From a checkpoint of a small image classifier: 7.49M parameters, widths [96, 192, 384].
Rows from block 12 of a small image classifier, named by matrix and row number. Rows with one number belong to one neuron. Each number is 128 + 24 x the weight over its row's rms, rounded and kept within 0 to 255. All counts start at 0. Numbers have three digits each.
After each neuron's rows are labels from the 100 images, of 14976, where the neuron reaches its highest value: "top examples" is what is common among them. Only what is clearly more common there than usual is listed. The data: microscope photos of single blood and bone marrow cells. In brackets: how many of the 100.
# fc1: MLP up (model.blocks.12.mlp.fc1.weight, 1536x384), inputs 128-191
# fc2: MLP down (model.blocks.12.mlp.fc2.weight, 384x1536, transposed), outputs 128-191

fc1.290:121129135137154112122160140111107118111124120130111123107086094141147111139141089125102132112147084138163109129112124171125130122117129105116105133115137128155149088114138127131120123136092123
fc2.290:142136152135145155067147161127152156101142126102154180093125101134139140158094142159101104079100112169117143106136102118135139133125075149103161123103132147177113140146143095102149150128085142
top examples: cell type: lymphocyte (36); smear: peripheral blood (35)

fc1.571:150135173172123108123120125160148132151103103082110140109114138136143134169190130140117130139115143155090085106157131100126122136142141135172105137123146118118133120100150145126112140167130141
fc2.571:186110092142121127134148154133130095146108132122118103120107135109140120112136102115110124130085125157081117099148098145173127128105121107091101145135099142105120157159107127123090162102133085
top examples: smear: peripheral blood (85); cell type: segmented neutrophil (48)

fc1.84:135104150164127111115158103128165119146109091156154138168111108048141137116119124147116088134108142142111162111147121070134114149110092141117130140132178130115105132120097130101101095204144106
fc2.84:172118115151118127149078164152127141140163125127140108115140125114141162119137150095160174123155161145175114105133129121161137111135103110101096145119135138124122147069114143164090120143116151
top examples: cell type: artefact (35)

fc1.676:148146125119101092131149093123105130124126106115138121160138135152126188132099116127148118127098163085150121145125147103173087138124161147133138107106117143145146160100142132100142141154135134
fc2.676:120127093117062127130137108098150118118135126111122133151140151128093120085135128131087122142130150123092124088144122120149127096132127144138173161160108125181099121118104153099190111074089151
top examples: smear: peripheral blood (100); cell type: segmented neutrophil (44)

fc1.10:155125094099131126148133138146135108126063170118112117157138168101126124128123085121132148173156144137097134141160129093105092099087168136147129153116126178133125094166127136129128131152117145
fc2.10:120155111180150118153152126121153113127144130146127118153127121112095155185134141113145142148133153125167131103110126110167134145142132139078117109103113114107165118113108144107164123144109140
top examples: cell type: artefact (28)

fc1.605:159088172155124165136124147134137110127139116156169155159094115156092129159139102119147095144132143099131125149108131100131121143136150149148147116116109132130154172159118135095140164154114147
fc2.605:118142165131153110149091174135173136147115085119158143167124118109103156137136159120147107153107129139138124100135127161144071114125120140152141151126123156107143140132114096115089114153132136
top examples: cell type: artefact (29)

fc1.440:128095150159109145123179151128140145152136122129149163140077128062093108157158112150131114135149097129127082130155125106099104101112148144157122136094145117124094167162117153119101144125131140
fc2.440:135129127157145089137100126119104135149117147135153091147179121128134133113123128133114147111154165110161142131149132148108131097166096119087121131132107144120115131109118122112074104123123111
top examples: cell type: artefact (27)

fc1.435:215132093138151119120120142082142101106133104124130142161094146111083104124119115121125161177168109099141130102106171086129124176140134144178083125136122146125098143143089108112166149164104120
fc2.435:117143102151130141133152166092130134110140100105129135118113088151150113087123121112141114150143109129163149097140096120141094139138169152148160146126119138100125141131144117138121122187150118
top examples: cell type: artefact (26)

fc1.649:116125110149129138155104117121138109164149149115109082138142180103100113099140132085113114120145125127160156128169181108179146172117155122147116167092107115170120081114092097100076125121122122
fc2.649:125137097131111124145121149139133133130110089106101139118139103173124124089163134164080148090089157093097126132109115125132158135124126117099101117142080119151147131091146071132070137126151129
top examples: cell type: lymphocyte (44)

fc1.370:110113150138112175127149099093136106144125106137140114090114094162124115121190178179096126141149161123118147145158121133116107099101136162156124135104150165127134124168093114137142147142140122
fc2.370:108123145141120092117123101108123138137144109128142139177140123165123106132150125137124133164105079079102130082115100146154142096158135133091174116110152099107157175130141142152138135143131133
top examples: cell type: artefact (35)

fc1.713:096138148089126134109106109094154111148084144096129104101114147089150125092115135122108101199114138142167125157162115106111143100125134160127142154135141142092096126109127117137163106125116159
fc2.713:160112118162172135117152124130142163109131136092125110142148170151094118117126174131145114119128193116101134124125113148145144131109129147075165138142148099116166154155143125137091129135103147
top examples: cell type: blast (25)

fc1.537:108106120096152102134127095128108103095164148113112097126123147162134127123055120155141117154131153133162100136093104076108149144126153148126134104094135124091145117132168125169170164101126126
fc2.537:119113129139078118121109123122132188130168108122161132151122154125181100142113136117177178142156102143147138150122126143132114159141089101112111140100147104112177117132110143109137096103137155
top examples: smear: peripheral blood (100)

fc1.336:155132130156164170115083132143142101158138138074136106109149108101181122110142127155122190110130112126129135152156140132148157169104149084128194127107113152111160139122112172123112102111123097
fc2.336:117138151091118147139114093121156157134170111139139095181132145138117146143130143088128146114123109081104119113116134103165104131133110123126119118114123148160085107115108090182132093153110119
top examples: cell type: artefact (29)

fc1.360:083140152090184133139146125094115131103151151124128093116112116118138142106120116116130103132159099101137102126108133122135083132093133120140106132145142064127090133119158096140147077142112123
fc2.360:121105140132167118093118132128145120134104164098129152120119112133186098093136142139138148164125130110129112115137148141163115162141109134146088149098146123083137127122110134091145176107126116
top examples: smear: peripheral blood (100); cell type: myeloblast (30)

fc1.9:130099169113139143084101132148134154129099136150097101137132115136111167103155143161161132107111154148132152142131135097111147113131113139131093136136140153166129129129152115108128109140077134
fc2.9:152122147145139133148134137158096108125139145136116112136112134148109091135128164150148138121076131137102128117121151142126129106179149147152168195149135154144138150170170085118123136164134131
top examples: cell type: lymphocyte (39)

fc1.754:139132099091097112148125158114097139074126139163108135128127095161146092131237122128139132089124099094128154139117143105102140143118129140136119135129121178123165200121149090165111151087119133
fc2.754:107133149156156146153107112136135134127137139145122110146097134109095197139110155136150126171128171188106104090136135121133094115108106076157079138159082145120153167124134171108075121133107130
top examples: cell type: lymphocyte (40)

fc1.738:134127118125175134126147146080136104135117116142177134118142126162169133153086148128152122131131117131137108117119118143161133086160157095125124146165154137117102155098104107120124075136134153
fc2.738:155127132111090151127143101119144164158127128134150101137137139141192134126107156157079155122141132211135136145122112139127135110082082089087171132093139129102137154129135147145102147060133142
top examples: cell type: artefact (27)

fc1.550:106151106142098095121114106146124114135163114114157102093129143184150113125139124129142104179135123111157081125122125146150124117144192066128144131185099110147121171111118142130124129129115109
fc2.550:157117145128157144128158113126138128118111140133120135138126134099158128111102124179130164156135106112085126109154099127128103106122135122120094135150172128127104179120145090150102146166167081
top examples: cell type: artefact (35)

fc1.573:107118126122153165140102105133126099162122150107073128108097147123128158129149128111095133123122135160157117126118156168145094077110172125100126098117173152145102128127148162124122150135170151
fc2.573:111134114156099117146149150138097135135134097110089158135126128114097104147116119122109127106115124163116129104128149145145111106136114121122167117136104116164146161115146067145117133126146110
top examples: cell type: artefact (40)

fc1.155:119123138125164141167132111170122150152097120089125097110110106122168101113134151172131126081104132134110115145099134141148127096148178130159137125136155127135120069150154105141138106124131114
fc2.155:149116135122099136136138112152120164141108127134135114118106121158112101130103147158094144148120101138138144173133145094128090152169142101148122119070145104168121140117153168122098155102081104
top examples: cell type: lymphocyte (34)

fc1.621:154127105142125118128138138127180139085113123050119143138128157145135107116115117146074162133111139158110115106161135115116143149083107098134148121104098166119139117138138157095113094112148141
fc2.621:112134115116075114107106106134121155139115124101146123097076099135144148139098131122110124106133104143116132133114160166143139116116116137141106164128129123130098154188123063144068122121165157
top examples: cell type: lymphocyte (38)

fc1.482:135141089130111127152106180155146121125131117121117110097088111076184093162115161160095147148144136125176132100124108142139111113142120153119135110122111156136159104144174105127103137137149101
fc2.482:101118108148117086119111123127115041144159112164133088157151132122133124115115134163096145117138129170106115129135140108149170107104164135131142116119125102137144132138120156146100144152169127
top examples: cell type: artefact (44)

fc1.350:160126133109113198144117130147110166153095150101151134096123115138150088120121153122123143140150082101071103123131136074196096142107068146173140125158128152080082135131114098136166153108099097
fc2.350:119130090148109128126175147148134097116132098115135120117109136096093182151132136115136158138163123109134124095131069156126127133137160141110106142130094119136139103114100122169059116122164138
top examples: cell type: artefact (30)

fc1.233:130127121125111103148122134146125074149098134108133102118132157118156117095085098106115105122133128105137104145124136125150135084139135146160127143151136076128080093138095067114129116104109121
fc2.233:091146084144079134144137158174134101157136094146135112145133112126182150103134093154110082162114123162160129128164120112143123113115161113143146120149079154104121140117151169137110137141172131
top examples: cell type: lymphocyte (41); cell type: artefact (30)

fc1.157:154141113139114111089093161107126131109106160184146132094155132149100174128160108162146157122125147116087114145131106139131122108115116169169101167101131096167127158142125094136180138113103154
fc2.157:141096116134141152035101098078129116161123114102128118115133139104121107171119115130144130128127178161130144134128149090137109118145130122092142138148156108119135084115117124091103137149138102
top examples: smear: peripheral blood (99); cell type: segmented neutrophil (48)

fc1.541:084089116088087086130137140127124139153164189142068144122139093099132151101141102140144156090111130145117156156128084109129103114154105146118104122131109128144142172112120120117128116117131126
fc2.541:136132108103113152081132150123128140138171121123102124147136147194106132169160098139133101147134131138134143153110102143119114127113099129132137132144093117132099158099123136117144132157125159
top examples: smear: peripheral blood (100); cell type: segmented neutrophil (48)

fc1.461:128131112122115141090158120125136122148132125087154085138112127137137133103106125131115148137157152115145142109147129086154126120140148084091153141132155135134136089133150105153144125163186132
fc2.461:147145112112167171108167171137136098158142124102120161139116135105144147119098142122150133085110146150101128099116147110099099129132110128156075150142161143091117147122167129145089159109141110
top examples: smear: peripheral blood (97); cell type: segmented neutrophil (41)

fc1.652:112123134139155104163102100169131134122136131143163160124154139154105089132119154133131119112146161160154169109093087147155130122103155168165132106149130150146152078133127116087126120125118122
fc2.652:147128113168134131129065105154166164135177124132142119060151146172162160122151112136068116123137135159109140072124150143179147158144132139121124156139116093165116128128161117074120155143162117
top examples: cell type: lymphocyte (38); cell type: artefact (26)

fc1.29:138146114122147147100149132169123154159113174159093109117126086127121113112148160139141133104123108136143182141130058132113167078160116155129113134157140158103118111127115121122104127139123092
fc2.29:138144114078176136115143089124106080143105096136085134148113140144134086179110117126125155091142173129116131116143121102148125131128163152133123117097130109138100147123131165116065142123121104
top examples: cell type: lymphocyte (43)

fc1.114:169119191160165145128114143140137115104105136149173113129122119143095140117130128137108149188106133114122145143170113113143107176121108151138118099135127101107083140134128150149151124099089153
fc2.114:132130116081140124158165095114126103155109107127157105150145122107138155138145138139123144108142116123183110119179114128137160120102129141077129119092121104151099098129116087098127095115107181
top examples: cell type: artefact (27)

fc1.723:175121106132122153115105101109082105149078152165101145065161123191149093132166113120084120131132119124194109128106204147128133129166133201165124120126137115115116131094089111115126133152117145
fc2.723:109133128126149139155154123143175127090126163125119113147128104169141122135109121147122108142124092098136129098174120150158137115132144121146087126116131096129095131141126152105029144075114104
top examples: cell type: lymphocyte (41)

fc1.298:142103131144113076142113122129126132089105111188132138111175101168097113147173126075145093149161117136145145126108091102108145153113129169157168085091122145126114136107162104123156135144117162
fc2.298:140126136182162135091108120139146129131122168135121103105158119125141107119138131131104107187136102145115119171105141149141043132158148111113140119154109115129131093144108096077133123104137110
top examples: cell type: artefact (28)

fc1.441:118091164139158135101117113124116103166114114135092170146114158136116157132155145155086147131146114147128168138096082152156126116113128134147120206143121163129147128155135131141123149128093126
fc2.441:118132110145130137125107103112131130116129103139116174187177134122140139105130127123203156109129116089177121145132106120093104160107135151131113109140127086130122136110134137114126121127133128
top examples: cell type: lymphocyte (36)

fc1.421:130138151129087136113146082150147078187161139137134119155112133112097075100129144113167120124099122119140138166064154139099117117116119163153134140114122171084113101105101155130117109123141117
fc2.421:146097122156148147154117152158129143144135088129136155156149124138109125136112136130148107109126085120098117123092140176114114096152143142140130108112119129129132126104162115137114136134145089
top examples: cell type: lymphocyte (37)

fc1.309:152161148131119125175151160122164082126165147127128129137125113127147082095149128096116116122110148187133164125116157100114122114118116120155147116071128141101105153125160104122110127106137143
fc2.309:119136153094127155175136142124087081144142137118132109133144127155136167129166124150177143087172146112141117118129145107107168119162127170186085129110118114108109135148130114181108119150088100
top examples: cell type: lymphocyte (52)