python train.py --arch="convnext" --dataset="microscope photos of single blood and bone marrow cells" --image_size=64 --patch_size=[4, 4] --momentum=0.95 --ema_decay=0.995 --epochs=9.2 --adamw_weight_decay_other_params=0
Rows from block 10 of a small image classifier, named by matrix and row number. Rows with one number belong to one neuron. Each number is 128 + 24 x the weight over its row's rms, rounded and kept within 0 to 255. All counts start at 0. Numbers have three digits each. After the name is the row's rms in percent of the matrix's.
After each neuron's rows are labels from the 100 images, of 14976, where the neuron reaches its highest value: "responds to" is what is common among them; "colour at peak" is the nearest of a few named colours to the mean colour under the peak. Only what is clearly more common there than usual is listed. The data: microscope photos of single blood and bone marrow cells.
# fc1: MLP up (model.blocks.10.mlp.fc1.weight, 768x192), inputs 96-191
# fc2: MLP down (model.blocks.10.mlp.fc2.weight, 192x768, transposed), outputs 96-191

fc1.387 105:107135108112126108162155123127131128167124137162146114136101113099116124172102096140134154137117092153132143111094162137171136161144104085119130141140103147128125136105163144107103139132130125138157103100124120116103160102116134106131143069100123085110134167086138059162126174084136129110
fc2.387 103:167102127111101122142100135157058117120121137141092149136145138169107118133136068162116122118155117137160145162179160114138092138100124121140094159088100166125142120114156145132143089162109160150140118140111119136098148192155145120123120159127153097139123177132108105108125093109152150128
responds to: cell type: lymphocyte
colour at peak: white

fc1.19 102:132149132145062097151156132100083181116116109104130166103140128131096131095140155112154178122105119070086133120106102131145109138088127127093156095102143121148099127120133135147131105139143149101122121134151137100151110068075149106136119114145122119097147074114107135178139115122120125136
fc2.19 103:138145099154092116146164103117147115085123159082121122131150133160107101123095112133148121134123119120148121108126086143148128128086129125151157140155153146114115139153195123109092095186140126179121123149124102137076122091127134100085149099166165139133132138082135128139119126152101124133
responds to: cell type: lymphocyte
colour at peak: white

fc1.536 096:165087086142135176154136123116112126127164170132148071148132137092097120133131092137113132155122107125144126111111160132157134157129130126119123095119117117096106146108153086171089141209121145147083140108156134100133087119116103145144117084112133118089106083159134114135111122118145117144
fc2.536 108:076162114142087133146107117109175137079124172095191165114138121139133114132096115131178152128128161095114120114107146110084157141139124120100113087110119121125106078130104155130111111170127130150139133112121157101111142158115133115113122135146156137131131099085149097129123130096159102177
responds to: smear: peripheral blood; cell type: segmented neutrophil
colour at peak: white

fc1.109 091:133057111143123129173143139097072144152157126141146147111113106134127102108140106156122155101154122144109156133134117140134119160131115106125114160118069130117117135141143114151130151134102102120102169136165118139082095087171111116108081121125126176088103151116124085126115119137135098164
fc2.109 096:134100122187126124146130193087136123117090160134174146158135089125133107131121158124116131182130124145126100146123133147123164142156131142121131176129112131078155114131098183139136100120168144055076131128107118146120134119102136141114128116145143149124172097094126167086129096130086122103
responds to: smear: peripheral blood
colour at peak: white

fc1.6 106:128125125093090112144087109115114163084143124125128149122111140128142150160155118110143098067113143107134118097180155121198168154114138137156142148110131145118102118103139133124103121145143118161142083102137114117145148189133128169168109162117162146115090124104115111126132155142152140152
fc2.6 112:137095121132152125117150097127176180115106173126144100097112114145137103166088109161120123158135151097121156148105130119168137131112075132131103114104111123163135125094142144134135154128170118132156111104144162116144066138111183173087135157138099145113159102103138118112133116121129117107
responds to: smear: peripheral blood
colour at peak: white

fc1.669 126:106130120099138120125154107076134135140109153126100079112134094139114148120138172099121124151092131140137112093119097101147148101099086136104141151132129150157143131143152119083120110190133118120082114157149123112114122145114116170093123137114146116090081083114068150138100096126116150169
fc2.669 123:171113146152126093140144132128122141130135132089109088155163141135178165112101128154122132128097148082128117121127133154074124139154107118116127112118117146128110175122153137157185173161139100146084128144086101140117131105153131132122114153108163129123135117119143158112135123104128108106
responds to: cell type: lymphocyte
colour at peak: white

fc1.23 074:136115127154130120122129119134141148091100118145151125129094142133138119133131104122108099153174111081134106188108152114138115122070135138164098133127098128157153123110175140092144103155133074134143127163146157149171155126141117143116145137157102142169089118153106147110118126125091111090
fc2.23 080:099104141098128137132138117109176141145098152110086126122116148116086141169156122103086096110114149079131101181138101153119115095102123124105141120119146138126161145109161138127119141139103156169177094132132099154134126109152130165135091135144160100147139119153120112135143149133187095141
responds to: smear: peripheral blood; cell type: segmented neutrophil
colour at peak: white

fc1.560 104:132128174130129112125166140152151146154176163157111101165106101114125150133092114101159159125162140133123121097119132113150095138161112163093122158175147119168098170121159099130136115136136113166153151113119142130101163159121102151105122174103102131126119133120165131099148084117145095145
fc2.560 107:100124148121104130108119108148135133085097122167118125105176143118154168138108113138174134103107120114149149085124137145117159142143124102123120154146163128133109110098101143181147125136123110113158124134178154123139111090112065137143135164158105146118136112125093135129145170128144107094
responds to: smear: peripheral blood
colour at peak: pink

fc1.379 074:137139147131156127153134123138163138102115108136136098182140126126132178124143129101100179157138118168124101141089127134115101140141150116107140136135128094171144107133128132127100125133113098130108108131098110121115093127136160157129076099121153108162112170128118158082125154114115150152
fc2.379 076:112074131132125109162112149119177118163132096113133080161134135128119140140146129127127149146182117164147117125142155154092119171113125129170112161123131177133165147129116105165136088119099126094115104154093127134121112130123130096131150133121119112088123159138151087118115171136128109103
responds to: smear: peripheral blood; cell type: segmented neutrophil
colour at peak: pink

fc1.134 081:130121127063113119143140115116134120156115140099148154126153137176099132127169145106133146128139125090167122119110102134117121105122131134111099135185127140125141122159166120163114129120138139134140116202104132107118083116093084184137117163144125093143136115097111100131146125126167116118
fc2.134 086:141154115108165144126181126136109138127159098082071150156143129140125069108092116135134130114114135131125113161127090112125143155119152119095129102066185104149149146113105149156077142159128150147153124129135102186146112139128145157115146122147152185127147078119146111149136137071111133122
responds to: smear: peripheral blood
colour at peak: white

fc1.113 099:092140167089136085134130129100136101124141172112112111149094123107135127112126105197132170150089155158166157118160075112116171115097155120105119148138104132112127150130087156171108139120090127105110136096154100130198128123127121145172137114132112148131140087128116097138126120124127161108
fc2.113 096:156134185132114126137105094101130165146143140135142147122123116114101149129107080128136160124095164169085104173079162081122128169153153158106133164093110134121170145113115131110151123132125139132140134108139085171116173150105142130132140088101167106102157152124114150116140089104097118096
responds to: cell type: lymphocyte
colour at peak: white

fc1.307 089:170094135107150127130125123137148100165110135147125140135109146142117127076153118096142120094162109117148089125125140129151169192121136156104139102152159124139089123117086138092128143087137158131095154164154133098154131134103102154154112106133156120151114047080148138103125142114132141122
fc2.307 094:119164126127125214123102150095128130112143106124080119130144204161079124115121122138090081123118116116150091118175136155141124149087114121158110119121108131139107078158146131138127156154088128174118124079129115166110138138175100131101155167159156125127099092147114132134110168103131144124
responds to: smear: peripheral blood; cell type: segmented neutrophil
colour at peak: pink

fc1.44 115:132130195134122134144163124153123124101106141155106118114111123139124105127145140136112118187132135136100117123138126160186138117134185100197109140152113129124135108106139087122078106079126097129106111141145136167129146110111074159105116129109142093115115096144144105128124177141143112158
fc2.44 119:143161114110171124130175107149140155141134111133128149111126077085107199112121121125121142134123129153161143160118097084164142130150084125098120105147100115114143111124131162126178141148131121112141098118119147143077133144090121125171147154129124134119147087103104142100135096157116150132
responds to: cell type: lymphocyte
colour at peak: white

fc1.600 113:104119132158123143145128136084097134130124068090142154113131134123109105153146164148113140080125196146119145149155124121092136114108121123107116155126131105154161128119135136128144125127133153139167161165099161142173092101140116131116124127135140098171132109123114134109146159144103163104
fc2.600 117:170149130136141156140170167175126127132155116161141150153119089130159112103104123137137099115141130111080103084145123115111104102146082149108140139115125109161145077140173114133115173142167137091097169133134118167125119144089127143153114111104125120109130118097152145130134144140080150137
responds to: smear: peripheral blood
colour at peak: pink

fc1.118 093:117092105095160140163137116119149125109083131109103119138118118148120121118143182103128129114104129112123078145091136121121159119137159100162111115142150089150144117150141110116127157123167081123144137184134099076110127146107129143132152154132130144164144166121142103093106128135156131069
fc2.118 087:159178133151128115229126125126147117129158138107085118136128197134100099137136115122151132099123134144105160105105122144133088143120124126074100133119165126121132141150122124171108131168110147142101118152100128142101100113115112090119125146163115126089133094157138141096138084121109173124
responds to: cell type: lymphocyte
colour at peak: white

fc1.677 107:139152147140190114158155107086120152096101081126106141141098081138132127120116139143158102098155135105162139164137134075116150127116118060134143113131125132071089114109130148130150118127123160110155129145073132143144137121090106126173113127147123106127167138142068123127143170116104111132
fc2.677 106:143162100143159158162126124136139150141140149108148143096112148132134130100141156122180109094146136163128168130121154083170148139133120113184112085151161161142110081102137095147156091125136152126110113099115159127144132158141102115105135105187143164144110067176125128128119137128109135132
responds to: smear: peripheral blood
colour at peak: white

fc1.526 115:149094090132131096123116131140126144154144125124171157124118130125126093096122148124159123133105111151134092148147134153128108176105090113125093108119130166126144138120128158124117134111077099120144091141142161163152078109109156122090119087159105140112116129122069129137131131138197095135
fc2.526 107:174100080141118123157112149126148122107123157169168118145142169137100110146126143187197112143156062124161128126163145140104109115091135103110107123106172113112090105121128133119107134147102109167143106119122144137099104109097170147107122140142133120119107121128103066124128119118139078154
responds to: smear: peripheral blood; cell type: segmented neutrophil
colour at peak: pink

fc1.486 093:117122102109116111142118095086070112108135185080121101126141127151092092131119096115081146131082111145126126145141102151128136114105160127133099088125148147132142153137129156134155153146136143075152139136149113162145138164127103188160156139100106090141140119093123125168104111154077121126
fc2.486 101:162120148137138066107127125128150131139103089158130129122149140091144089144112136139151114130161116115158150091116122155153111145117111130085104121137151111105121136147134129113073116099169153152146093102122108124157138143074140121132119153158122104153142136127127130109139134098120133150
responds to: cell type: artefact
colour at peak: purple

fc1.416 091:131102150117099107129128109151145077127169110104118095094102119099154105145192111201094154079143103155117102168131139141149121119103119143177138114127133138130136097136130129128114135116116145137127100134114125086118096097122196130144163164086086101121128143147107134121110145127143100157
fc2.416 090:146111150114097113096108136103156102104118104146163122102163146116124112165155127143117154157119148103113123102128132120162130095127160075129105136151139148131122155106136141105142161124101145149184148126152087165139170137133163154144145075141130141144127107128154092090128080143167083166
responds to: smear: peripheral blood; cell type: segmented neutrophil
colour at peak: white

fc1.182 098:156091094142124118157095091116132134102153114130143113143118155134094124157159132145119112102132100113097156089142144168145158139117122115148178114136155139104108138087172131135102106090137133139141130167100119113146145107125133108138167117111117113136148162138137115145088172131189118097
fc2.182 102:150102131089105173111149154112148090132130125166151137116099155126068125116111142157143148154124086170152150162148104123156128133071120106128117140098141103105108144106119113157099092137129149109192143112130137153150127111160180139131137100128116119146133155102114114143111093119080126148
responds to: smear: peripheral blood; cell type: segmented neutrophil
colour at peak: white

fc1.359 090:144113108151116149133134098167094122123132152088109133093126155129150156107143099094123140162121124111144122125122160157124138084141104144112113120136155117158107107150151122101099143168121137156129116112118090110107109126136123119147181139156103107069116071149109111128123090102171150140
fc2.359 085:149151125134151122130126178139088112121131129171161152144123157125101128143149108101118178103155112157122105154148132118170107146090115148081119117098117134074138099121153125117121164111096155183169119151145125117093168118104127122130063170129094152158107160123131138138093138184137092143
responds to: smear: peripheral blood; cell type: segmented neutrophil
colour at peak: white

fc1.670 119:134163164154127111131113126134108116141121109095161092095124125117136087185116116105133121141103118121117141157122159176136117123123134135123167131135126144117093120100090135146160085147132151110124136134096124147147112120112138154174183107135182093126171097130124106174127159166119139110
fc2.670 122:151146147116151147079133129120127114125113089127117139126138137109178147095152098153169127169139201138129101154128147138201148118167136146116148113097138092113096103100104154126118156145129126169117106095098074133123105135108156146123117149130120096105121120144144122069126104139101135135
responds to: smear: peripheral blood; cell type: segmented neutrophil
colour at peak: white

fc1.211 093:125095089053138128078075084174122137098117173114134154118171082104185072112135108113122145135100106106139135145145099146134130150122149127127108129136154157126138112135120121116136163108109133172151138142130118113102142138137129131097097151147197144136117093147160130100170141118129112142
fc2.211 097:112117114173129122143150102113123170096126111134127130112098140135137065178144102163191115111154127115091097120177108138147196121108136195130148168119113121095117128130127122127148111134127119112124134109140134129136145140131150181160068153097074174151110146122123119129142154120133127172
responds to: smear: peripheral blood; cell type: segmented neutrophil
colour at peak: pink

fc1.311 090:117100122089151095149092166153100096152109164074129108124116104148157094146129122092145147120136128122112113149118121096125152072106135159130129137115138135102144086098140122124117140121125128127111130152135081126110151139105128178152091081152149117148136121145107137143150126141149137136
fc2.311 084:148056122197130141089151163116143143134132097128134098116153155121192114110095136108105138143111147111134130097172150131136120108133138137099117174099105113098125127059080162175112147091127112105121120116136105138124097107103106143129121127100088111162130135138113106126124129122108095102
responds to: smear: peripheral blood; cell type: segmented neutrophil
colour at peak: pink

fc1.255 110:103122126100113119153109125105165106114138139152135168092072132128189126129141128143117116148111135129131168120154082123133147125110154113133145124101093138120149134089096162201103120138148155117116128145153139133173168178103136113127127091145143119151134126159149115144103136126125094116
fc2.255 097:124134155078138127146170132157147092130146123099116099110105147101153131185096156119131114086171135144095110101094147110115150109124140098089108097188110112128142112101078142088156103083103118134082107124103110152172128127180101129126108152082084137150111132143132108116164140151118151121
responds to: cell type: lymphocyte
colour at peak: white

fc1.234 078:178110099122124104141182111143112144158156134123127113144131138135138097178162128173113154156066098123099115101095164112138115101127089142102103082159108121162162123112116131143088087123119114136121119143140090101146097133103104149103157122132143149127158102101142133138165143122160103096
fc2.234 083:121117069122136158109189142125165122139180106159157131138109144144138082133140119137137109163111128115091155137084150129108143095131128162139162137106141103140109123187098139147163174157163177104129127107112140113089134111146121105147115095125148154090078091156119110143127161153118162137
responds to: smear: peripheral blood
colour at peak: pink

fc1.284 103:156118148108163149145109128121131133077113127133159148168104126131109131151121109145096122128099107158130119126106127089146103094132110163110141104109132089116106102180149102133152167083100106096163115086073101125113148108113110129122100127113136153120145117128132108105132108108136150116
fc2.284 113:126090132165120133156118114109142151114117109137126116145108117097166087161136066120116143136098132086136144110148118135098137189178162089138154126119141083125168174150167154150144110161131121126168149116149126125091127193104152094098168133108101130100139111140150143092104101142142096098
responds to: smear: peripheral blood; cell type: myeloblast
colour at peak: white

fc1.363 105:079152099105137109131096114109114134147141101189133109166123125143162151220168136096129170138085150124123189150103103129148113118125160138090149111140117098138146151141113111129162116126136139104111176139092098127130069157122111094082158106120081137169125123088158122156115116099112115121
fc2.363 107:135130163100121183124091108115125172149117151121103170134134157164140121114113121140121159112162165131130112099137128162125116141111153131094099147140137079150128109144162145108142107134132166152140161179136107081156087131134132131139115076106173111128146139102138113151152086115121144098
responds to: cell type: artefact
colour at peak: white

fc1.136 126:132177175129172142125108147142133126149121121115101125127120114140099127157148116138177141107104150118112140118099149112143130133144140112036128124126137131126109130123097118094107129102094102123147133102098060097092138144098167131102152154167142114189161128079109107119100103143119132069
fc2.136 119:135099156124140144105103120125149113126147157105143108110140133130105127141093139148131128103118162135086132132112102104134155173127126118107096083136108139131099169107158108111152117123116123129114127140153092131094125109143136090157109140158141167160118171115166147119132120162069130127
responds to: cell type: lymphocyte
colour at peak: grey

fc1.357 124:117115145117145122102112070147097131122099087135134112141127132136163147125117126132107109117160091125108123129126158127133147140103126117146165111051091158129147102183170110152148149077109122128126126175098138152180120115113126108131146145125129148111148148129108099121145123128157125162
fc2.357 118:105126136134118111122079103162159095122141086146133135139122143121124104146138151123135147093108114118144146104113129115142138107145147118125140125136148096157153174117128110114135124134119117106172117104135119130179119141117142134107150146124140130157162158137133086102116078090133106075
responds to: smear: peripheral blood; cell type: segmented neutrophil
colour at peak: white

fc1.364 068:161123168136157128168148129125161112140069132173146110135162074156152115106101123113127106125169090122084127146099116146131166101144113105145156067123098140126127137136095164102103139163142112127099149099127118110107100138137145145067127154141136131124133167115104122124169135163142148155
fc2.364 075:151084137092128114132101132118145136124109142161156136119105154128123108146152142084117153165156095160167125119136116161071165138110114106099148129109150160133117134168164115143165134141116103141126126140139133154128098132114074112138127136121133104116156115140165149101099136142146148093
responds to: smear: peripheral blood
colour at peak: white

fc1.85 097:100117129149120157157092069084142091167103132140148140140135110110120127120101178135093119093148137127105125121142096133145121126154121161115143123116100131111150130143148064115103107151099079071139158140122113137134119148143092151146160115120128137111133143139168123162122141138179126091
fc2.85 093:110090107161116116090136148084088132111117102139084106138140127110109128161102139141124133144127153160142135119115151132144124097125124128117156129149183142152166138139140183131136142121134096133113094115135108080102147124107113104185135127074149155066163164148151159134086129154124160146
responds to: smear: peripheral blood; cell type: myeloblast
colour at peak: white

fc1.65 101:123144155135165101158131069114124146129147089180135108125162131105177152129164084141108139146128134094100120149137125182118117153151112087151101091122127115131112130147159125116154131118128097127159122123112124165138100152089144104093142098134139152129119112158151196164137123129146141123
fc2.65 108:160160140097113170131165148148118157124165115171126123114136142175139117140148100132175126172118116128110133128141121140100099109145173098137145102164141127150172140114142116095138106107167158094131097124134091114144141140155069122125114146106135133173152134137123132109150136142135101132
responds to: cell type: lymphocyte
colour at peak: white

fc1.369 109:148096110111135130116121101105074080144126171135103160091087127160116115152129119124124141129134161114145140124119102125132078142135132116143119111134100155126119115143154071096113105120093100116114112125139109116088094150139164108106139131158087122145110156130147139130160128147093164174
fc2.369 119:149105136161117087151093102130130111136083137128155161163072102140178124181142147158143137115141141154110091169139121152111146149161081140095090137135154105130154142131082120128119176152128146109140127103126116111090096132134159089125111149132117130121117151092152130069100135135110107128
responds to: smear: peripheral blood; cell type: segmented neutrophil
colour at peak: white

fc1.569 081:169126128158165138102095123168154147126164123145105180070118147111107149164147083108168119154129106134110121173122152105107141105122126070147153120123094109150101181143116175119131066133135133137153149099087141106144132154088111160134147118156136131109110099120104145174110125135081138125
fc2.569 073:143120123126126152113100116163147111143138162105153165129152157110090110120160097119114157138123106125139099157124101115115085140121113079138106103134148141090099186149168142072145133074139143115132134113150146175176126122113136129091126145112154150135116119143150166117137131154128116163
responds to: smear: peripheral blood
colour at peak: pink

fc1.45 091:143167150100150148135105129154182083107120082110140134139107126135201108114103159130166138097110097090179129143066144127139102155161134079141114114084086162117113144139131123080151162140145169111153166149128132121140140118124107165119092152123133140125102129112150135159115120118149116116
fc2.45 080:118100130146138103160131092123134133080104132126150165135157116150103089119131097166172116130159134179096087089107124107083172122174165111159125095145126130127117161149126123098150151088123189127157127099126140134142134147148139122108126114127179113122144124088162129109149114179153141128
responds to: smear: peripheral blood
colour at peak: white